From a checkpoint of a small image classifier: soap at rate 0.0044, 155796 training examples.
Rows from block 8, named by matrix and row number. Each number is 200 + 30 x the weight over its row's rms, rounded and kept within 0 to 999. All counts start at 0. After the name is the row's rms in percent of the matrix's.
# fc1: token-mixing MLP up (model.blocks.8.mixer.f.fc1.weight, 64x64), inputs 0-63
fc1.0,090,203,175,232,214,182,213,191,212,178,205,173,225,131,235,208,145,185,187,201,206,208,79,147,171,220,190,234,219,222,177,228,220,187,217,196,221,187,178,253,223,217,203,190,163,234,186,192,205,212,158,222,206,191,235,184,179,265,218,213,256,204,223,182,195
fc1.1,097,172,188,229,214,216,174,182,176,191,215,239,231,221,250,229,244,188,189,165,203,187,207,161,171,264,239,205,209,165,236,203,212,272,244,208,185,259,190,155,164,222,193,182,232,183,140,178,207,149,215,160,196,194,166,212,205,247,213,188,193,193,227,254,211
fc1.2,098,180,220,255,147,189,177,240,181,218,247,190,219,218,213,165,207,206,198,181,202,222,199,174,185,217,253,214,212,185,227,234,190,173,215,183,136,264,215,185,188,241,210,171,186,190,185,207,202,152,217,217,260,195,244,160,225,189,262,238,133,187,164,182,175
fc1.3,118,178,178,177,128,235,195,173,183,200,201,222,240,242,186,157,203,194,209,188,224,134,242,243,213,198,206,179,201,207,222,193,211,219,237,164,238,250,228,224,146,168,205,201,203,214,221,178,205,205,210,194,245,222,238,242,265,179,264,208,218,248,212,219,239
fc1.4,091,164,210,172,175,209,190,189,133,234,257,186,199,245,199,185,221,170,169,243,215,239,164,227,199,185,217,236,198,222,164,199,201,188,221,275,216,162,252,183,220,190,269,182,229,226,220,197,222,201,225,190,135,185,200,199,209,251,175,180,182,225,152,179,203
fc1.5,107,183,223,168,212,167,179,188,178,187,196,229,235,247,221,225,164,200,214,168,193,247,194,254,206,188,227,223,227,178,228,197,123,226,264,157,179,232,232,279,229,187,199,195,191,169,208,212,167,173,193,231,211,215,237,236,236,196,261,228,176,182,182,220,192
fc1.6,098,181,236,250,211,154,207,221,167,177,204,233,215,134,202,189,198,239,181,185,174,214,230,121,185,216,182,209,233,190,200,105,182,157,160,201,233,168,221,256,189,238,155,213,174,206,192,191,180,167,257,229,210,233,203,195,207,205,206,213,216,201,198,179,207
fc1.7,103,225,216,216,122,208,163,198,195,208,192,216,229,241,276,203,166,225,168,172,208,187,203,180,197,219,190,266,253,272,187,175,197,172,251,194,213,226,168,193,216,197,223,172,174,177,197,236,202,157,154,229,160,168,206,218,214,182,177,246,206,170,235,192,205
fc1.8,111,189,175,203,225,150,205,198,179,216,215,213,140,148,211,217,223,220,203,238,175,183,152,213,230,252,214,207,172,229,202,206,99,281,157,207,171,203,197,194,149,213,226,221,219,179,208,180,159,206,197,231,235,199,231,218,178,250,188,214,210,229,205,220,188
fc1.9,107,227,214,133,199,199,200,228,264,118,189,175,182,159,211,219,213,156,201,195,193,192,201,218,237,146,211,213,145,189,205,266,240,193,106,174,209,169,181,153,219,190,164,189,199,222,210,184,187,209,205,194,211,202,230,229,210,188,200,176,182,222,235,207,192
fc1.10,107,214,182,213,190,190,186,186,221,178,212,225,231,176,195,205,197,115,228,169,224,181,216,242,193,192,182,226,218,182,208,178,252,201,120,152,167,196,252,193,147,182,224,189,196,191,227,216,169,174,142,198,159,169,176,140,218,198,221,235,204,268,211,198,196
fc1.11,086,134,174,172,200,158,183,197,226,238,165,195,252,150,184,222,176,220,180,217,197,195,196,222,206,187,260,168,180,265,159,178,194,224,177,171,213,228,215,232,226,201,196,219,213,222,217,202,202,230,159,263,236,243,274,251,191,205,205,212,224,221,224,188,230
fc1.12,091,170,229,227,199,238,219,218,194,156,205,195,218,187,237,182,231,160,222,222,159,155,213,187,223,225,109,146,184,142,224,183,178,148,202,183,250,167,183,233,208,158,182,171,204,165,219,160,206,216,172,212,174,190,218,195,231,176,214,171,168,234,163,232,190
fc1.13,092,191,168,201,178,138,226,182,154,184,187,219,205,249,258,238,179,198,235,186,213,210,236,209,228,225,196,197,201,211,265,248,269,142,207,189,181,177,207,235,170,207,254,213,223,211,165,208,215,256,191,159,158,166,220,224,167,180,206,198,192,173,170,190,176
fc1.14,085,226,189,220,229,196,216,169,132,202,157,206,237,164,245,200,221,201,247,218,206,214,182,210,215,232,175,251,181,227,201,176,222,161,155,256,158,212,211,227,180,184,141,177,178,215,172,252,165,174,161,146,173,179,211,184,229,239,205,160,237,211,213,222,178
fc1.15,099,195,214,173,188,176,164,190,226,159,209,185,188,179,198,186,129,217,179,205,239,205,129,189,187,204,189,211,235,126,152,219,281,167,283,194,199,150,203,211,264,227,192,192,195,215,176,183,215,179,175,198,199,199,214,215,204,214,219,231,199,189,181,238,223
fc1.16,103,200,195,188,180,237,180,227,235,237,225,225,214,189,167,175,271,195,157,198,232,217,277,202,230,186,168,190,219,209,173,235,250,267,147,243,214,190,186,220,245,225,190,165,190,224,211,182,170,171,219,202,163,188,223,201,261,168,187,194,192,164,200,158,202
fc1.17,101,158,152,170,202,183,208,175,227,188,172,197,183,191,205,180,231,185,213,188,179,268,191,145,213,252,217,211,167,176,174,186,160,180,142,228,181,217,234,202,201,204,99,178,187,257,249,211,204,230,223,233,180,184,175,212,166,194,218,201,186,158,239,216,194
fc1.18,090,203,194,214,211,191,200,182,193,195,188,216,160,200,201,226,162,211,188,245,172,188,158,246,170,163,183,183,210,225,195,190,200,176,112,239,153,237,227,251,204,195,225,193,160,286,191,221,199,229,163,214,209,180,226,180,188,186,279,184,244,190,164,201,173
fc1.19,090,192,194,201,134,240,204,167,174,265,215,222,207,168,186,211,223,225,223,218,245,214,225,215,203,201,209,223,200,157,215,184,229,188,291,183,233,233,196,207,162,210,243,205,250,171,224,241,202,208,238,221,233,226,217,165,205,208,196,249,260,180,217,149,202
fc1.20,106,213,206,201,187,224,185,197,167,153,203,178,147,134,167,235,164,183,205,152,205,230,158,230,187,172,193,111,154,192,222,182,235,235,174,206,188,201,187,212,149,200,138,193,214,207,219,209,216,212,260,222,193,210,205,225,252,183,216,203,236,203,224,155,179
fc1.21,112,234,194,273,229,205,213,170,209,215,200,158,189,192,206,153,160,161,244,225,183,117,142,263,205,246,204,157,179,202,180,202,157,223,191,232,179,151,181,187,172,226,212,151,162,187,195,200,197,217,223,177,181,179,203,183,196,214,188,155,178,193,186,161,196
fc1.22,089,214,210,162,214,161,160,205,202,190,183,206,163,188,143,203,166,231,183,239,188,156,206,199,218,199,211,217,195,167,234,240,238,181,176,140,220,152,253,217,197,207,203,189,186,235,208,251,225,231,110,192,173,207,243,164,227,231,238,184,183,230,193,151,186
fc1.23,088,187,265,148,251,208,225,151,182,222,183,196,152,189,155,249,200,218,222,217,157,214,194,248,157,200,218,202,181,233,226,200,195,142,166,207,179,173,177,236,167,206,202,198,195,181,187,182,212,161,165,196,185,184,210,126,188,151,223,161,189,182,158,168,228
fc1.24,103,164,186,210,204,163,191,215,155,153,159,169,232,213,196,224,142,247,191,203,183,197,214,222,182,234,241,188,215,239,197,166,213,192,148,235,186,140,153,247,197,221,164,167,184,187,213,201,228,215,150,217,159,207,214,240,200,247,187,248,171,173,243,235,183
fc1.25,098,196,254,210,212,223,167,197,188,210,193,191,174,208,189,232,197,233,229,189,183,110,162,148,232,171,211,251,190,197,248,167,257,209,185,241,173,156,227,205,186,175,173,185,202,132,202,240,154,201,156,188,181,171,200,216,216,198,218,244,238,195,194,177,170
fc1.26,115,197,200,226,176,213,185,226,225,249,195,234,200,158,171,203,184,268,217,222,184,225,250,238,179,195,203,196,234,214,194,200,267,229,283,208,204,239,244,195,180,185,256,261,206,218,217,193,176,175,211,178,197,189,163,217,206,203,154,230,140,233,183,181,185
fc1.27,090,209,171,187,214,167,178,177,136,244,171,208,182,147,178,167,115,189,166,223,182,201,202,157,157,216,201,153,171,238,212,178,215,219,192,157,229,194,205,215,193,201,226,202,179,218,206,153,180,192,282,246,182,176,192,165,174,179,225,179,242,231,205,198,215
fc1.28,092,211,220,194,162,150,143,201,232,162,232,199,201,224,221,135,215,215,209,213,200,181,195,191,280,200,212,193,221,230,196,192,233,279,227,191,170,227,224,168,219,235,185,209,226,185,184,203,178,166,166,146,222,204,199,163,215,149,178,186,206,223,226,149,252
fc1.29,089,193,205,187,151,215,228,188,204,244,161,216,178,212,251,185,257,254,196,219,168,236,165,138,209,154,222,196,181,183,168,184,229,155,165,200,216,161,223,216,206,196,223,214,248,153,189,172,192,191,184,170,254,164,169,204,226,204,150,134,174,193,192,199,181
fc1.30,090,165,174,160,213,122,176,189,178,207,203,211,218,201,191,243,188,201,182,233,237,162,125,234,229,235,195,245,145,221,205,182,173,149,163,182,162,221,188,156,207,237,197,194,212,202,184,210,197,248,195,232,167,206,232,157,243,182,174,163,197,203,234,231,225
fc1.31,112,190,203,273,137,254,171,169,171,185,206,182,169,204,160,231,170,227,195,195,225,238,206,161,154,205,251,193,206,235,172,176,187,223,148,269,202,206,178,202,179,209,174,232,208,195,167,188,205,242,166,192,212,205,188,236,261,167,198,208,216,193,158,172,235
fc1.32,120,209,214,208,209,214,241,207,159,178,180,205,215,215,189,180,189,184,187,231,204,175,207,200,196,157,161,287,182,159,179,229,220,250,206,287,156,168,192,169,254,220,205,203,215,193,255,165,204,204,120,175,183,185,179,219,209,195,186,248,200,193,220,167,217
fc1.33,082,224,210,213,205,229,187,228,184,201,222,179,176,179,268,185,236,203,135,148,267,185,173,203,198,189,231,239,225,201,214,189,200,214,226,282,166,189,162,227,247,251,242,229,179,210,233,193,201,226,201,230,255,180,178,175,242,169,221,179,219,209,190,201,184
fc1.34,094,215,248,174,206,206,232,187,231,234,168,228,201,137,176,202,128,197,203,231,198,166,231,133,189,250,229,207,177,227,197,188,168,160,204,182,170,172,193,169,203,235,245,227,220,176,190,125,176,245,238,197,169,199,213,209,193,189,247,183,171,182,186,213,164
fc1.35,108,163,176,173,214,232,173,208,258,206,183,218,214,199,156,197,184,171,176,164,144,233,189,172,211,188,185,217,188,159,226,239,132,214,210,201,122,214,184,158,167,169,249,191,191,131,204,202,200,197,199,211,180,175,179,230,255,201,201,193,168,240,241,235,187
fc1.36,099,215,248,234,251,246,216,172,155,154,181,171,178,222,175,175,201,189,221,168,153,157,218,192,127,227,169,234,151,225,197,188,213,245,130,210,189,165,208,185,183,194,170,194,206,182,228,179,182,190,201,214,257,171,198,181,157,207,179,194,213,244,209,229,167
fc1.37,081,206,185,185,169,221,210,228,179,130,200,228,238,222,182,194,190,254,211,151,173,106,195,177,152,257,219,194,180,206,196,247,181,214,226,212,214,221,174,174,149,172,182,214,160,196,240,205,142,156,189,218,157,190,209,203,222,188,184,244,209,199,212,191,175
fc1.38,102,212,186,162,205,182,197,212,157,195,206,155,163,222,184,205,219,182,203,189,207,190,243,123,224,203,233,202,191,180,221,153,275,240,156,173,161,191,185,245,230,217,212,168,168,210,196,183,171,192,225,169,179,205,171,200,181,174,122,223,166,228,230,260,214
fc1.39,091,199,204,168,188,113,258,146,235,205,211,187,143,185,188,226,150,216,216,185,209,209,207,128,202,195,151,198,167,172,202,181,210,190,171,230,121,207,244,226,220,223,200,218,204,195,170,212,237,240,228,242,178,199,194,220,207,174,181,154,200,185,192,205,187
fc1.40,094,238,184,201,243,212,212,229,193,236,177,211,148,165,240,202,221,192,174,183,229,186,283,230,235,149,177,225,180,224,195,150,261,170,171,192,204,187,211,195,188,210,224,203,154,165,211,243,229,196,199,207,216,158,187,232,221,179,228,264,206,148,153,199,212
fc1.41,090,240,196,204,165,225,151,173,213,182,124,189,206,197,215,238,201,212,195,241,157,209,229,169,207,152,150,199,211,254,170,215,193,225,164,133,231,216,203,180,186,193,179,228,190,176,220,231,198,215,168,203,174,227,167,207,221,211,152,117,234,168,180,221,210
fc1.42,114,217,177,153,239,192,185,176,140,186,186,177,158,201,185,172,178,239,248,194,161,203,150,180,125,227,234,204,190,200,192,207,133,183,182,136,205,128,172,220,177,180,219,185,163,212,222,233,207,222,199,167,151,170,198,188,187,211,183,181,211,176,166,189,205
fc1.43,089,190,158,168,228,162,234,211,180,196,175,173,262,260,228,200,152,152,188,174,234,294,193,188,230,176,224,233,173,174,191,180,209,233,171,194,184,182,182,205,163,176,180,226,181,189,187,184,227,174,189,170,204,188,225,181,203,126,174,178,203,165,184,156,201
fc1.44,090,226,162,236,194,161,193,229,212,152,265,205,193,190,200,192,205,188,220,205,194,213,182,218,147,159,178,298,170,153,172,206,234,212,136,162,138,169,221,211,226,226,163,204,199,228,209,233,227,162,172,187,180,171,208,198,236,196,225,176,208,219,198,211,192
fc1.45,091,223,251,205,227,110,208,191,140,223,247,177,205,206,196,199,243,174,229,179,209,194,239,200,247,158,281,164,220,235,159,197,174,232,200,169,217,221,232,241,219,159,180,225,210,192,202,160,206,214,177,209,185,225,189,197,178,210,158,227,225,207,184,194,167
fc1.46,090,217,156,165,226,246,200,210,218,176,227,194,243,241,191,178,243,180,217,193,209,224,260,239,220,224,211,196,256,208,182,200,206,199,212,233,232,265,215,208,202,205,218,207,160,213,203,213,200,186,259,228,189,162,247,133,239,179,200,199,154,211,195,124,178
fc1.47,116,220,185,210,222,158,212,158,155,216,192,151,186,228,231,206,201,162,193,200,202,174,262,225,189,179,247,211,185,223,165,270,237,152,228,216,150,227,210,212,204,178,247,211,222,198,236,155,187,190,170,176,148,185,214,241,200,193,256,233,167,212,222,182,158
fc1.48,104,208,232,234,141,154,183,211,262,172,250,184,186,252,198,188,227,193,180,147,202,200,191,196,217,228,231,225,246,160,198,206,204,232,249,301,234,213,207,230,207,177,213,214,203,143,208,220,199,163,211,204,223,173,189,219,190,181,228,169,230,165,214,206,196
fc1.49,094,185,151,223,166,167,199,214,212,193,209,227,241,213,245,179,191,231,166,206,167,155,250,244,193,146,165,148,165,190,163,242,138,195,166,187,226,188,213,202,163,254,229,195,216,179,193,227,175,197,169,146,223,225,205,190,211,233,190,258,192,184,160,202,180
fc1.50,093,247,225,216,192,185,197,154,193,225,177,209,189,169,230,188,211,227,180,270,205,229,259,157,195,258,236,215,149,189,178,161,144,180,207,209,217,216,184,202,210,185,190,133,218,225,239,245,191,257,169,211,218,252,216,190,179,185,214,209,242,229,233,190,214
fc1.51,094,203,210,177,275,200,202,197,238,228,216,200,215,164,163,192,150,184,244,179,174,247,188,171,205,216,198,185,167,200,212,190,211,236,157,183,200,232,202,236,171,181,208,217,206,156,188,182,163,221,228,160,239,133,165,195,173,152,202,208,214,280,158,154,207
fc1.52,098,195,202,197,168,197,188,151,177,211,193,186,177,163,158,182,268,158,164,231,206,158,187,167,198,216,211,215,154,178,218,165,161,196,158,103,196,183,233,189,209,195,149,167,186,151,168,204,222,209,165,226,174,197,217,189,171,235,238,238,222,166,189,174,187
fc1.53,105,238,202,134,212,117,229,176,163,171,182,174,166,220,233,222,202,200,201,171,127,242,226,217,202,210,161,229,201,190,176,215,199,216,195,226,161,167,202,171,241,160,181,231,163,251,214,232,171,215,217,233,203,206,204,211,258,217,193,199,152,229,177,179,216
fc1.54,114,171,240,217,250,156,213,201,193,189,188,168,189,232,203,191,180,214,228,197,203,184,140,176,205,190,128,204,193,115,195,191,163,165,135,137,200,167,174,201,149,167,202,189,204,207,236,197,174,164,212,197,196,145,223,232,215,181,174,166,206,190,200,240,214
fc1.55,095,223,222,203,242,216,209,207,230,253,127,220,251,234,179,195,183,239,225,207,191,221,201,140,226,206,197,175,210,166,224,242,250,201,235,157,183,219,194,240,191,230,148,191,189,192,234,197,222,187,172,180,233,253,232,147,179,191,183,157,185,152,182,220,171
fc1.56,097,226,224,238,143,153,214,212,248,224,266,218,192,191,231,194,195,230,221,186,195,223,227,245,200,221,193,226,256,163,231,201,253,188,187,199,189,213,198,185,205,172,150,159,206,197,198,191,176,180,276,167,228,154,210,228,164,230,128,199,207,178,182,190,194
fc1.57,119,192,185,185,213,164,208,160,235,150,170,206,263,205,182,176,212,297,198,203,186,191,212,242,190,191,237,161,142,142,196,156,209,203,136,213,202,251,171,187,169,222,223,234,190,188,196,201,219,226,189,207,186,180,166,212,174,211,244,223,185,158,189,231,193
fc1.58,098,209,210,203,196,195,209,193,226,173,248,217,268,143,190,231,194,212,247,221,207,199,171,238,177,249,207,204,207,179,187,158,241,139,214,162,203,158,176,214,197,224,246,206,170,201,235,158,181,222,212,201,189,197,183,171,171,242,191,216,185,97,187,170,217
fc1.59,106,188,164,199,245,255,180,219,238,188,199,192,275,233,231,144,229,215,186,172,199,151,269,188,271,213,201,219,221,224,194,217,203,176,183,278,214,170,198,186,185,203,208,221,207,194,192,206,189,198,221,203,275,217,231,235,200,213,219,210,220,237,231,186,178
fc1.60,107,230,235,222,120,208,166,208,223,242,217,237,204,202,222,206,242,203,216,224,186,244,215,173,208,181,176,230,189,203,209,152,175,221,234,280,175,166,197,185,201,186,166,212,201,197,130,184,184,219,312,187,195,194,175,207,187,203,196,213,208,210,173,206,199
fc1.61,105,188,231,194,264,186,186,208,170,169,177,166,171,184,204,218,222,236,239,224,220,219,165,199,172,177,224,143,187,201,163,171,188,162,163,132,160,191,179,161,208,194,165,193,239,128,205,127,196,207,173,199,181,182,173,194,204,232,209,247,210,186,249,209,221
fc1.62,113,202,206,194,251,184,230,176,229,135,163,174,197,212,233,213,208,184,192,219,180,223,153,220,250,145,155,191,185,212,195,255,181,189,184,142,181,162,200,145,203,214,162,189,174,203,127,194,172,228,164,201,149,175,187,180,172,212,170,211,201,223,163,237,173
fc1.63,122,184,246,187,182,218,209,195,140,203,212,217,211,197,222,193,197,163,188,205,190,259,158,217,288,234,207,191,210,105,177,269,208,166,217,229,250,169,166,163,164,192,208,181,233,148,181,182,192,215,190,193,186,223,213,179,199,184,173,203,212,205,229,209,226