config.toml
translate = 0.12
rotation_deg = 5
patch_size = [4, 4]
conv_stem = false
layers = 14
width = 128
mixing = "mixup"
init = "lecun_normal"
beta2 = 0.95
beta1 = 0.95
shampoo_beta = 0.95
eps = 1e-08
max_precond_dim = 512
steps = 19400
epochs = 15.9
Rows from block 3 of a small image classifier, named by matrix and row number. Rows with one number belong to one neuron. Each number is 128 + 32 x the weight over its row's rms, rounded and kept within 0 to 255. All counts start at 0. Numbers have three digits each.
After each neuron's rows are labels from the 100 images, of 14976, where the neuron reaches its highest value: "responds to" is what is common among them. Only what is clearly more common there than usual is listed. The data: photos of plants, animals and fungi (iNaturalist). In brackets: how many of the 100.
# fc1: MLP up (model.blocks.3.mlp.fc1.weight, 512x128), inputs 64-127
# fc2: MLP down (model.blocks.3.mlp.fc2.weight, 128x512, transposed), outputs 64-127

fc1.186:123127114122211148107205154110143125114180110137085127072147153073090146133131074164172152107117109136143111118118140079133079086127140088104123071160123105107159163090116158132087125080167178
fc2.186:154154110136152151182087155123134085060157086121127169146117112121141149176151135064118175053095130158165115080171129123098114163109154075110125068128159115098112114174172078148124120153057101
responds to: order Passeriformes (55)

fc1.150:162122176066134109129106123111155193121102122147166086084159185120142073109112095120168148160206107178178177133096097145144123104197117170114121128140141062124088117135170113170117134115136148
fc2.150:162107085144119124129173189125129122140151071123123154180111111096134100116169119124133186114073158170161093117171136160096145164095100107118112096141118147133167099170125148047102157095120175
responds to: class Aves (84)

fc1.234:118107152141070110103155117137157147099082227097139107118075084147101125155109135083119169124169169142122183089189110119129138106114120159145124196143124137158083140177139077119171130148160152
fc2.234:165118108185143135081135198106115187128081142146155163143162120103117119097085081157112122145182161127080139134160147129078096102154121072097099146106090124112117099108118096156146190131172069
responds to: order Accipitriformes (27)

fc1.172:163136159148091140187062131129078143131107090149186104160132211137157133179112121174128112145121101169119157118080156164143114080093148086063110114105155102145119138150161130108150128122102116
fc2.172:125070154133159173171066162043133114159104174130115115144139078101147101102116163136147147098136192137130180152139108141087062120127072133157139092100105107141093094197099120088080089140153116
responds to: order Passeriformes (51)

fc1.75:125073072096156144140144091128123086139110173166160102102176160124142098147115142095105122116072070144139131137100168169149132053104165112103076158170145089122123111159133102091099142101098187
fc2.75:126123127117110183165192178113112098124084203107117110156101107175105178114096159145158145198192191133108081155120074173130091109124143086114141108076182189138123153134141145191207117129075110
responds to: order Lepidoptera (40)

fc1.291:097096161111143151137165131087140114133118161098087142093176130128113200131138091116164148166164199150107104164153085113105212142137088076103088136166109096140141186143100110129113167050161143
fc2.291:161109147141143208164152144136171151144103135129128156117189116158136156125124155074120108113092142155084153135142111139089104150149113156087075160125124127150095118168066152144179145136161114
responds to: order Odonata (28)

fc1.496:146172143070118100159114153089105125151144109115112182121107158193126119126100109098127098150112160105112167140142115058200110079060150084133123130063102117097104143094161167147114182147127170
fc2.496:124176129142097080125130080169083115139119147150144071154151100153121187149106081134170156152132114079117211165079134116155138092088157146141162085092152177161180162130110147139153147116136114
responds to: class Insecta (72); phylum Arthropoda (72); order Lepidoptera (44)

fc1.35:147159107189081103116149154072167084077122113114152167140088067151165128118147130121138110095127139183132099113131230135092161101083104129128207118143135135146140143098172062183214103192172172
fc2.35:154092114132100154145082092139145145179121057151155194131164089123110146080123077139173123125152162137115139132114162158156127123102154072145178133149159097103147153193155170147091147143132182
responds to: phylum Tracheophyta (26); kingdom Plantae (26)

fc1.130:109131131181094132184174144099098128097096095130137090159126164131165201087186106138150186136163133119142207139124107117079169171105104166143193125143117125116107144103108123157131123137189120
fc2.130:113135110134119089073115126141117119129137158167075125108164155190141108115110098132143072140151113112109165114140116157080141200052174201129103086120105177181172125126118069121152131106136107
responds to: kingdom Plantae (34); phylum Tracheophyta (34); class Magnoliopsida (28)

fc1.368:113132155152124108157142119146100174084118149114108143123138155080134131094102157166123063095215127124062123088077112115225101103115117120139141091175175077093101086147147165187114096158136127
fc2.368:090086094156080119076152138109110134166106129149106150165120099076093123130133087144148155180095115162138097175183111175096135201045080144135115156127082151190132166050113146089133132133126167
responds to: order Charadriiformes (25)

fc1.478:077091144075111078161127102081100169158119111161111152117146086133131154111151106102083105121066165165078100145126103129138125143139166116158063081128152118092163167119061159117148232170116166
fc2.478:165100169174156116048125064193172151076152127055061143178122090111082119132080147187130142132178111142096125143112180084125130122133093173134109122212121207098098147188080109120157134152148125
responds to: order Passeriformes (60)

fc1.192:166082166196179134147156175157114140104066138109117122153145114114130166132135106115124131092167131147143133100082115104099114119187078077122132158095121152128152149154120130170091097146101122
fc2.192:108111141129121158125090139202192159131105140109097099135202130113110109096092124141133103199149157127186115136120117124113127158131089111198105133146110167124110132178136130108105103124108146
responds to: phylum Tracheophyta (28); kingdom Plantae (28)

fc1.421:090117105167138126060222128125180133141130068133132176117079110119126115132131045158082117167159085160060119135146096140156117194100153140121135213110123161213097146108135124136076121124131155
fc2.421:118136141100175154145174111151132133125149148131114097179140165146099150144139117228147161101103221144064185136102128088080130106130092123117115084136149128091132127100074136141086133141150122
responds to: class Magnoliopsida (27); phylum Tracheophyta (27); kingdom Plantae (27)

fc1.405:143069133144130156199093101125060161108117158150100133077135142139130129122129162113142122153117107164160114155141171115130128108117134164139217109100168110142126104165093158145081142133124157
fc2.405:123150144163099114042146095118076126186145107090024137122059180076094127116115109144160169158075075085144116068108118141134158129165135055161129113174148186128159122171108161140112097143149068
responds to: order Lepidoptera (34)

fc1.126:149132112099124169134108182062113169125058130118168129124136098127113158155125084171023152191125095155135145124079147184153097116136144098096108104114116135097083107077148131165108149128130162
fc2.126:176120182141134155134137128099111127075139130147163114117107146147136146129102059101092167147108153113154102089095085149127112142058119151135187188102168142120123135128102171124176139101130119
responds to: phylum Chordata (92); class Aves (90); order Charadriiformes (25)

fc1.239:123107123116165070095156106140119100205098094143116125097127151182072123097056141134098115134132086141090126073121106144131101146092164093077120139101063159168168122157139143144110143129092135
fc2.239:110083185131148067096112084169106118072200184117140099216103117159128112165184121101164124154120120099131165108101138131132148127108158144108157169093114113128151092084172140106091145080107165
responds to: kingdom Plantae (28); phylum Tracheophyta (28); class Magnoliopsida (26)

fc1.363:093117112087167141127115193104201161118141191129102121119128130155120106106092139104154211107154110110116148208202037092153106118106136111129145163106122107072106137096128137172105139110131128
fc2.363:176121114118128102124132082121047178139090131129088190153170131130120112116116162124174160134136184164093067119156114129057112101152208099165106127065110163136110106117136147072119112132126150
responds to: class Insecta (70); phylum Arthropoda (70)

fc1.452:081118179099105075141171137098085107155147070155100144139134139180115056130143116131186142131141097072165220089138154140144082183131162137123151146139094132161129163146119117162114165165158100
fc2.452:125187080125146129112143109177146140141167206160148190138153175155094118096130092124093107180150131122131091121102108147014185125130182113104151139147126126098175120103102140126084117125170119
responds to: phylum Arthropoda (77); class Insecta (75)

fc1.386:109141163145080112127127161062112140058058118135109154127126116131100143165060172154094134124155070130157104146144161145124032176149157130150093111099097128097149073100116098180146137172102152
fc2.386:093194075147136098114087103066119110132085122107185131071166114137132156087109136088154091145130077112079162128129133131147164122180145127126164143087132121085113119135179130153120137121182151
responds to: order Charadriiformes (30)

fc1.466:148154151116123107079111118084142096134139146126147080157148152181101132123071142182136102125121132138172192102087147119148132060152233153131130151142097142086196168092158090146144108099158098
fc2.466:143136099144111132065139158116091070109109114096134130120082150108096118145147166139171170100090219128091111107183121108172146125152185109127110127115160099063131138189091079151139110092174135
responds to: order Anseriformes (25); family: Anatidae (25)

fc1.439:169102146131140142145153113145149161150105115109139153119075121068166100111159148150140161145129105104105174166201130136102175174153149125131145115164150186116123149190079135092129111155162134
fc2.439:142117136096115114180123119173098126157115147081109114105156158067139152255121130076132157064078126114151151171189099174148121145159151153140134110170120139173130117161122108120159148125118114
responds to: class Insecta (82); phylum Arthropoda (82); order Lepidoptera (64); family: Nymphalidae (51)

fc1.330:149117140167145119157142107133103141127149099149126119125094131171213143186218121170148054099186125159116150091170103150093100072065147128104162151126104127116131126083141167110177093103195128
fc2.330:100138154143136136154111143116100135166127143089156173107174176161145132114130145111154105069090158177121162037137127136065109211127112039139146146156107147166143186086120081135130141148118139
responds to: order Charadriiformes (29)

fc1.23:148080163134128097115133123101124102134089086119090080091134133140095148105166126111112129136162158170078145051116138169079071137127108098098096158099159154060126132137124125181141098139111131
fc2.23:161121111102114148094090111173145165150112151150116120167167141118150172137103092157107176216100069101135096151076101145144143162113143133168063079150088153107144139123064130134137145124109105
responds to: phylum Tracheophyta (29); kingdom Plantae (29); class Magnoliopsida (27)

fc1.63:149114136109116111064125100118108098093156145168174123116158094107094105150108102139069181070211158144086127038083170170137151083171116202116106146126159093165097177108101094107143144113114143
fc2.63:068123109098131122145054094125119154126191167106074145101206050146124147091161143156121150102152089099134151106156120150116126144136171171134088168088126145142148134110151167096111127112121113
responds to: class Aves (83)

fc1.54:150069164084140150074099088096115121161164094131195158093144060147061086130144162110132121154145129130140174154125137184161138088107148104141122045119139156097088102096127095154145142111149091
fc2.54:124164169148165151116183129079116132168094139129185100110101165088180141130131141149115071130141140140124108132061175088123081123072167140101122165053120114119093097106119112157125172182091120
responds to: phylum Chordata (95); class Aves (93)

fc1.440:124079110066096145100122126127091150125124148137106140151113098134073137145128125099146170128120092137171164166092056166118118119158103062145118150125090090142131145112090137140119081089090131
fc2.440:175129118088176142200118085085111122144135086065192131076165206185137162184085125129084115126106117124093107141126127181172095113175158108145105113110166165115146134113068139156194183117141125
responds to: phylum Arthropoda (69); class Insecta (60)

fc1.76:109052159115096129105127106104094141094104160083092088140085167120065136176099119113152098121097046097165124151179114094118125117085186088112155161095115138138064144102176118138118188088135110
fc2.76:173122097179149131088158090110077127162093124071116143140104104116106136196121187122089119164133118114147193092174137121092096155171106098153110114123154126153156063129144106179137088166123136
responds to: phylum Chordata (93); class Aves (91)

fc1.444:142076160135125115142131109109114124224136166139162172107158093091126175113095118113084185135109077204071147078106125151164084151168147131120149130144129143128112150152137144108111099155133102
fc2.444:130157197112096105097114132156180165096167175079177136146176091146101119152176140227102131131095098098163093132174098117175117162119096121084181131164063090093144115122107122083157136148115165
responds to: order Passeriformes (52)

fc1.505:100095116099127139191107133139104137188225116067099171148089129110046114123176129107162138085175167102089163101061131107122122160101141115127151126139159135165100134113102122178132120103168107
fc2.505:162144168140124165102152158145116094192109112093103181126117222102075149068169124144127139073112158080169170113145065120098186112161128131159120144144084128117116015116125155133145127094129081
responds to: class Insecta (82); phylum Arthropoda (82); order Lepidoptera (51); family: Nymphalidae (28)

fc1.89:105069171156122187138171151134166134129156146165126119143113122105160159147107126159150152087089045142142110099102103083089115098121123093103177119129129147109139144133140134094087146067124095
fc2.89:136201124130128136164126104105171181134158131112075121161142153177081150134119052099136137119078128200048104154077193154128061140147088134147158128119140085079135125132138106160123126093129070
responds to: order Passeriformes (60)

fc1.449:159114119093129118160133110111114162180176124096144097121141145097127145102086080149142096119113147089082076126106109164123131191122119126142158158132139154151206070117140128099064134181082128
fc2.449:147174129137116051101119145185130086136165108158143093135112081118111116153150159091083125109088216099162119110140166155154129131209117104126091164151103133145144086104137132091132118055129118
responds to: phylum Chordata (92); class Aves (90); order Passeriformes (55)

fc1.187:119129118104100130151140101134124172082175095169155115141142117133170113152117151137144092156168138162188113122195186114082090116179151088151130101146166107104125161148112106071216097058111122
fc2.187:075143074089150138135091100155154115163143108190145129069125098169125076174147114161134128061132126084132120126147146171126127162147140086155137189102096048131105131124131140119124104059144095
responds to: order Charadriiformes (26)

fc1.241:131105158140084137123105151109092137101104117102119153159093072095185120248148097180136121177164099168219168171139123063124075140130139142124104102116076119108142136149155132103109126078102113
fc2.241:180127162061066145170070161122098134121132097135123077093127152127123084105182091100137158167110133149126145145138131094104105130100133143145126144126118150066152126144148106160107082106132121
responds to: order Pelecaniformes (28); family: Ardeidae (28)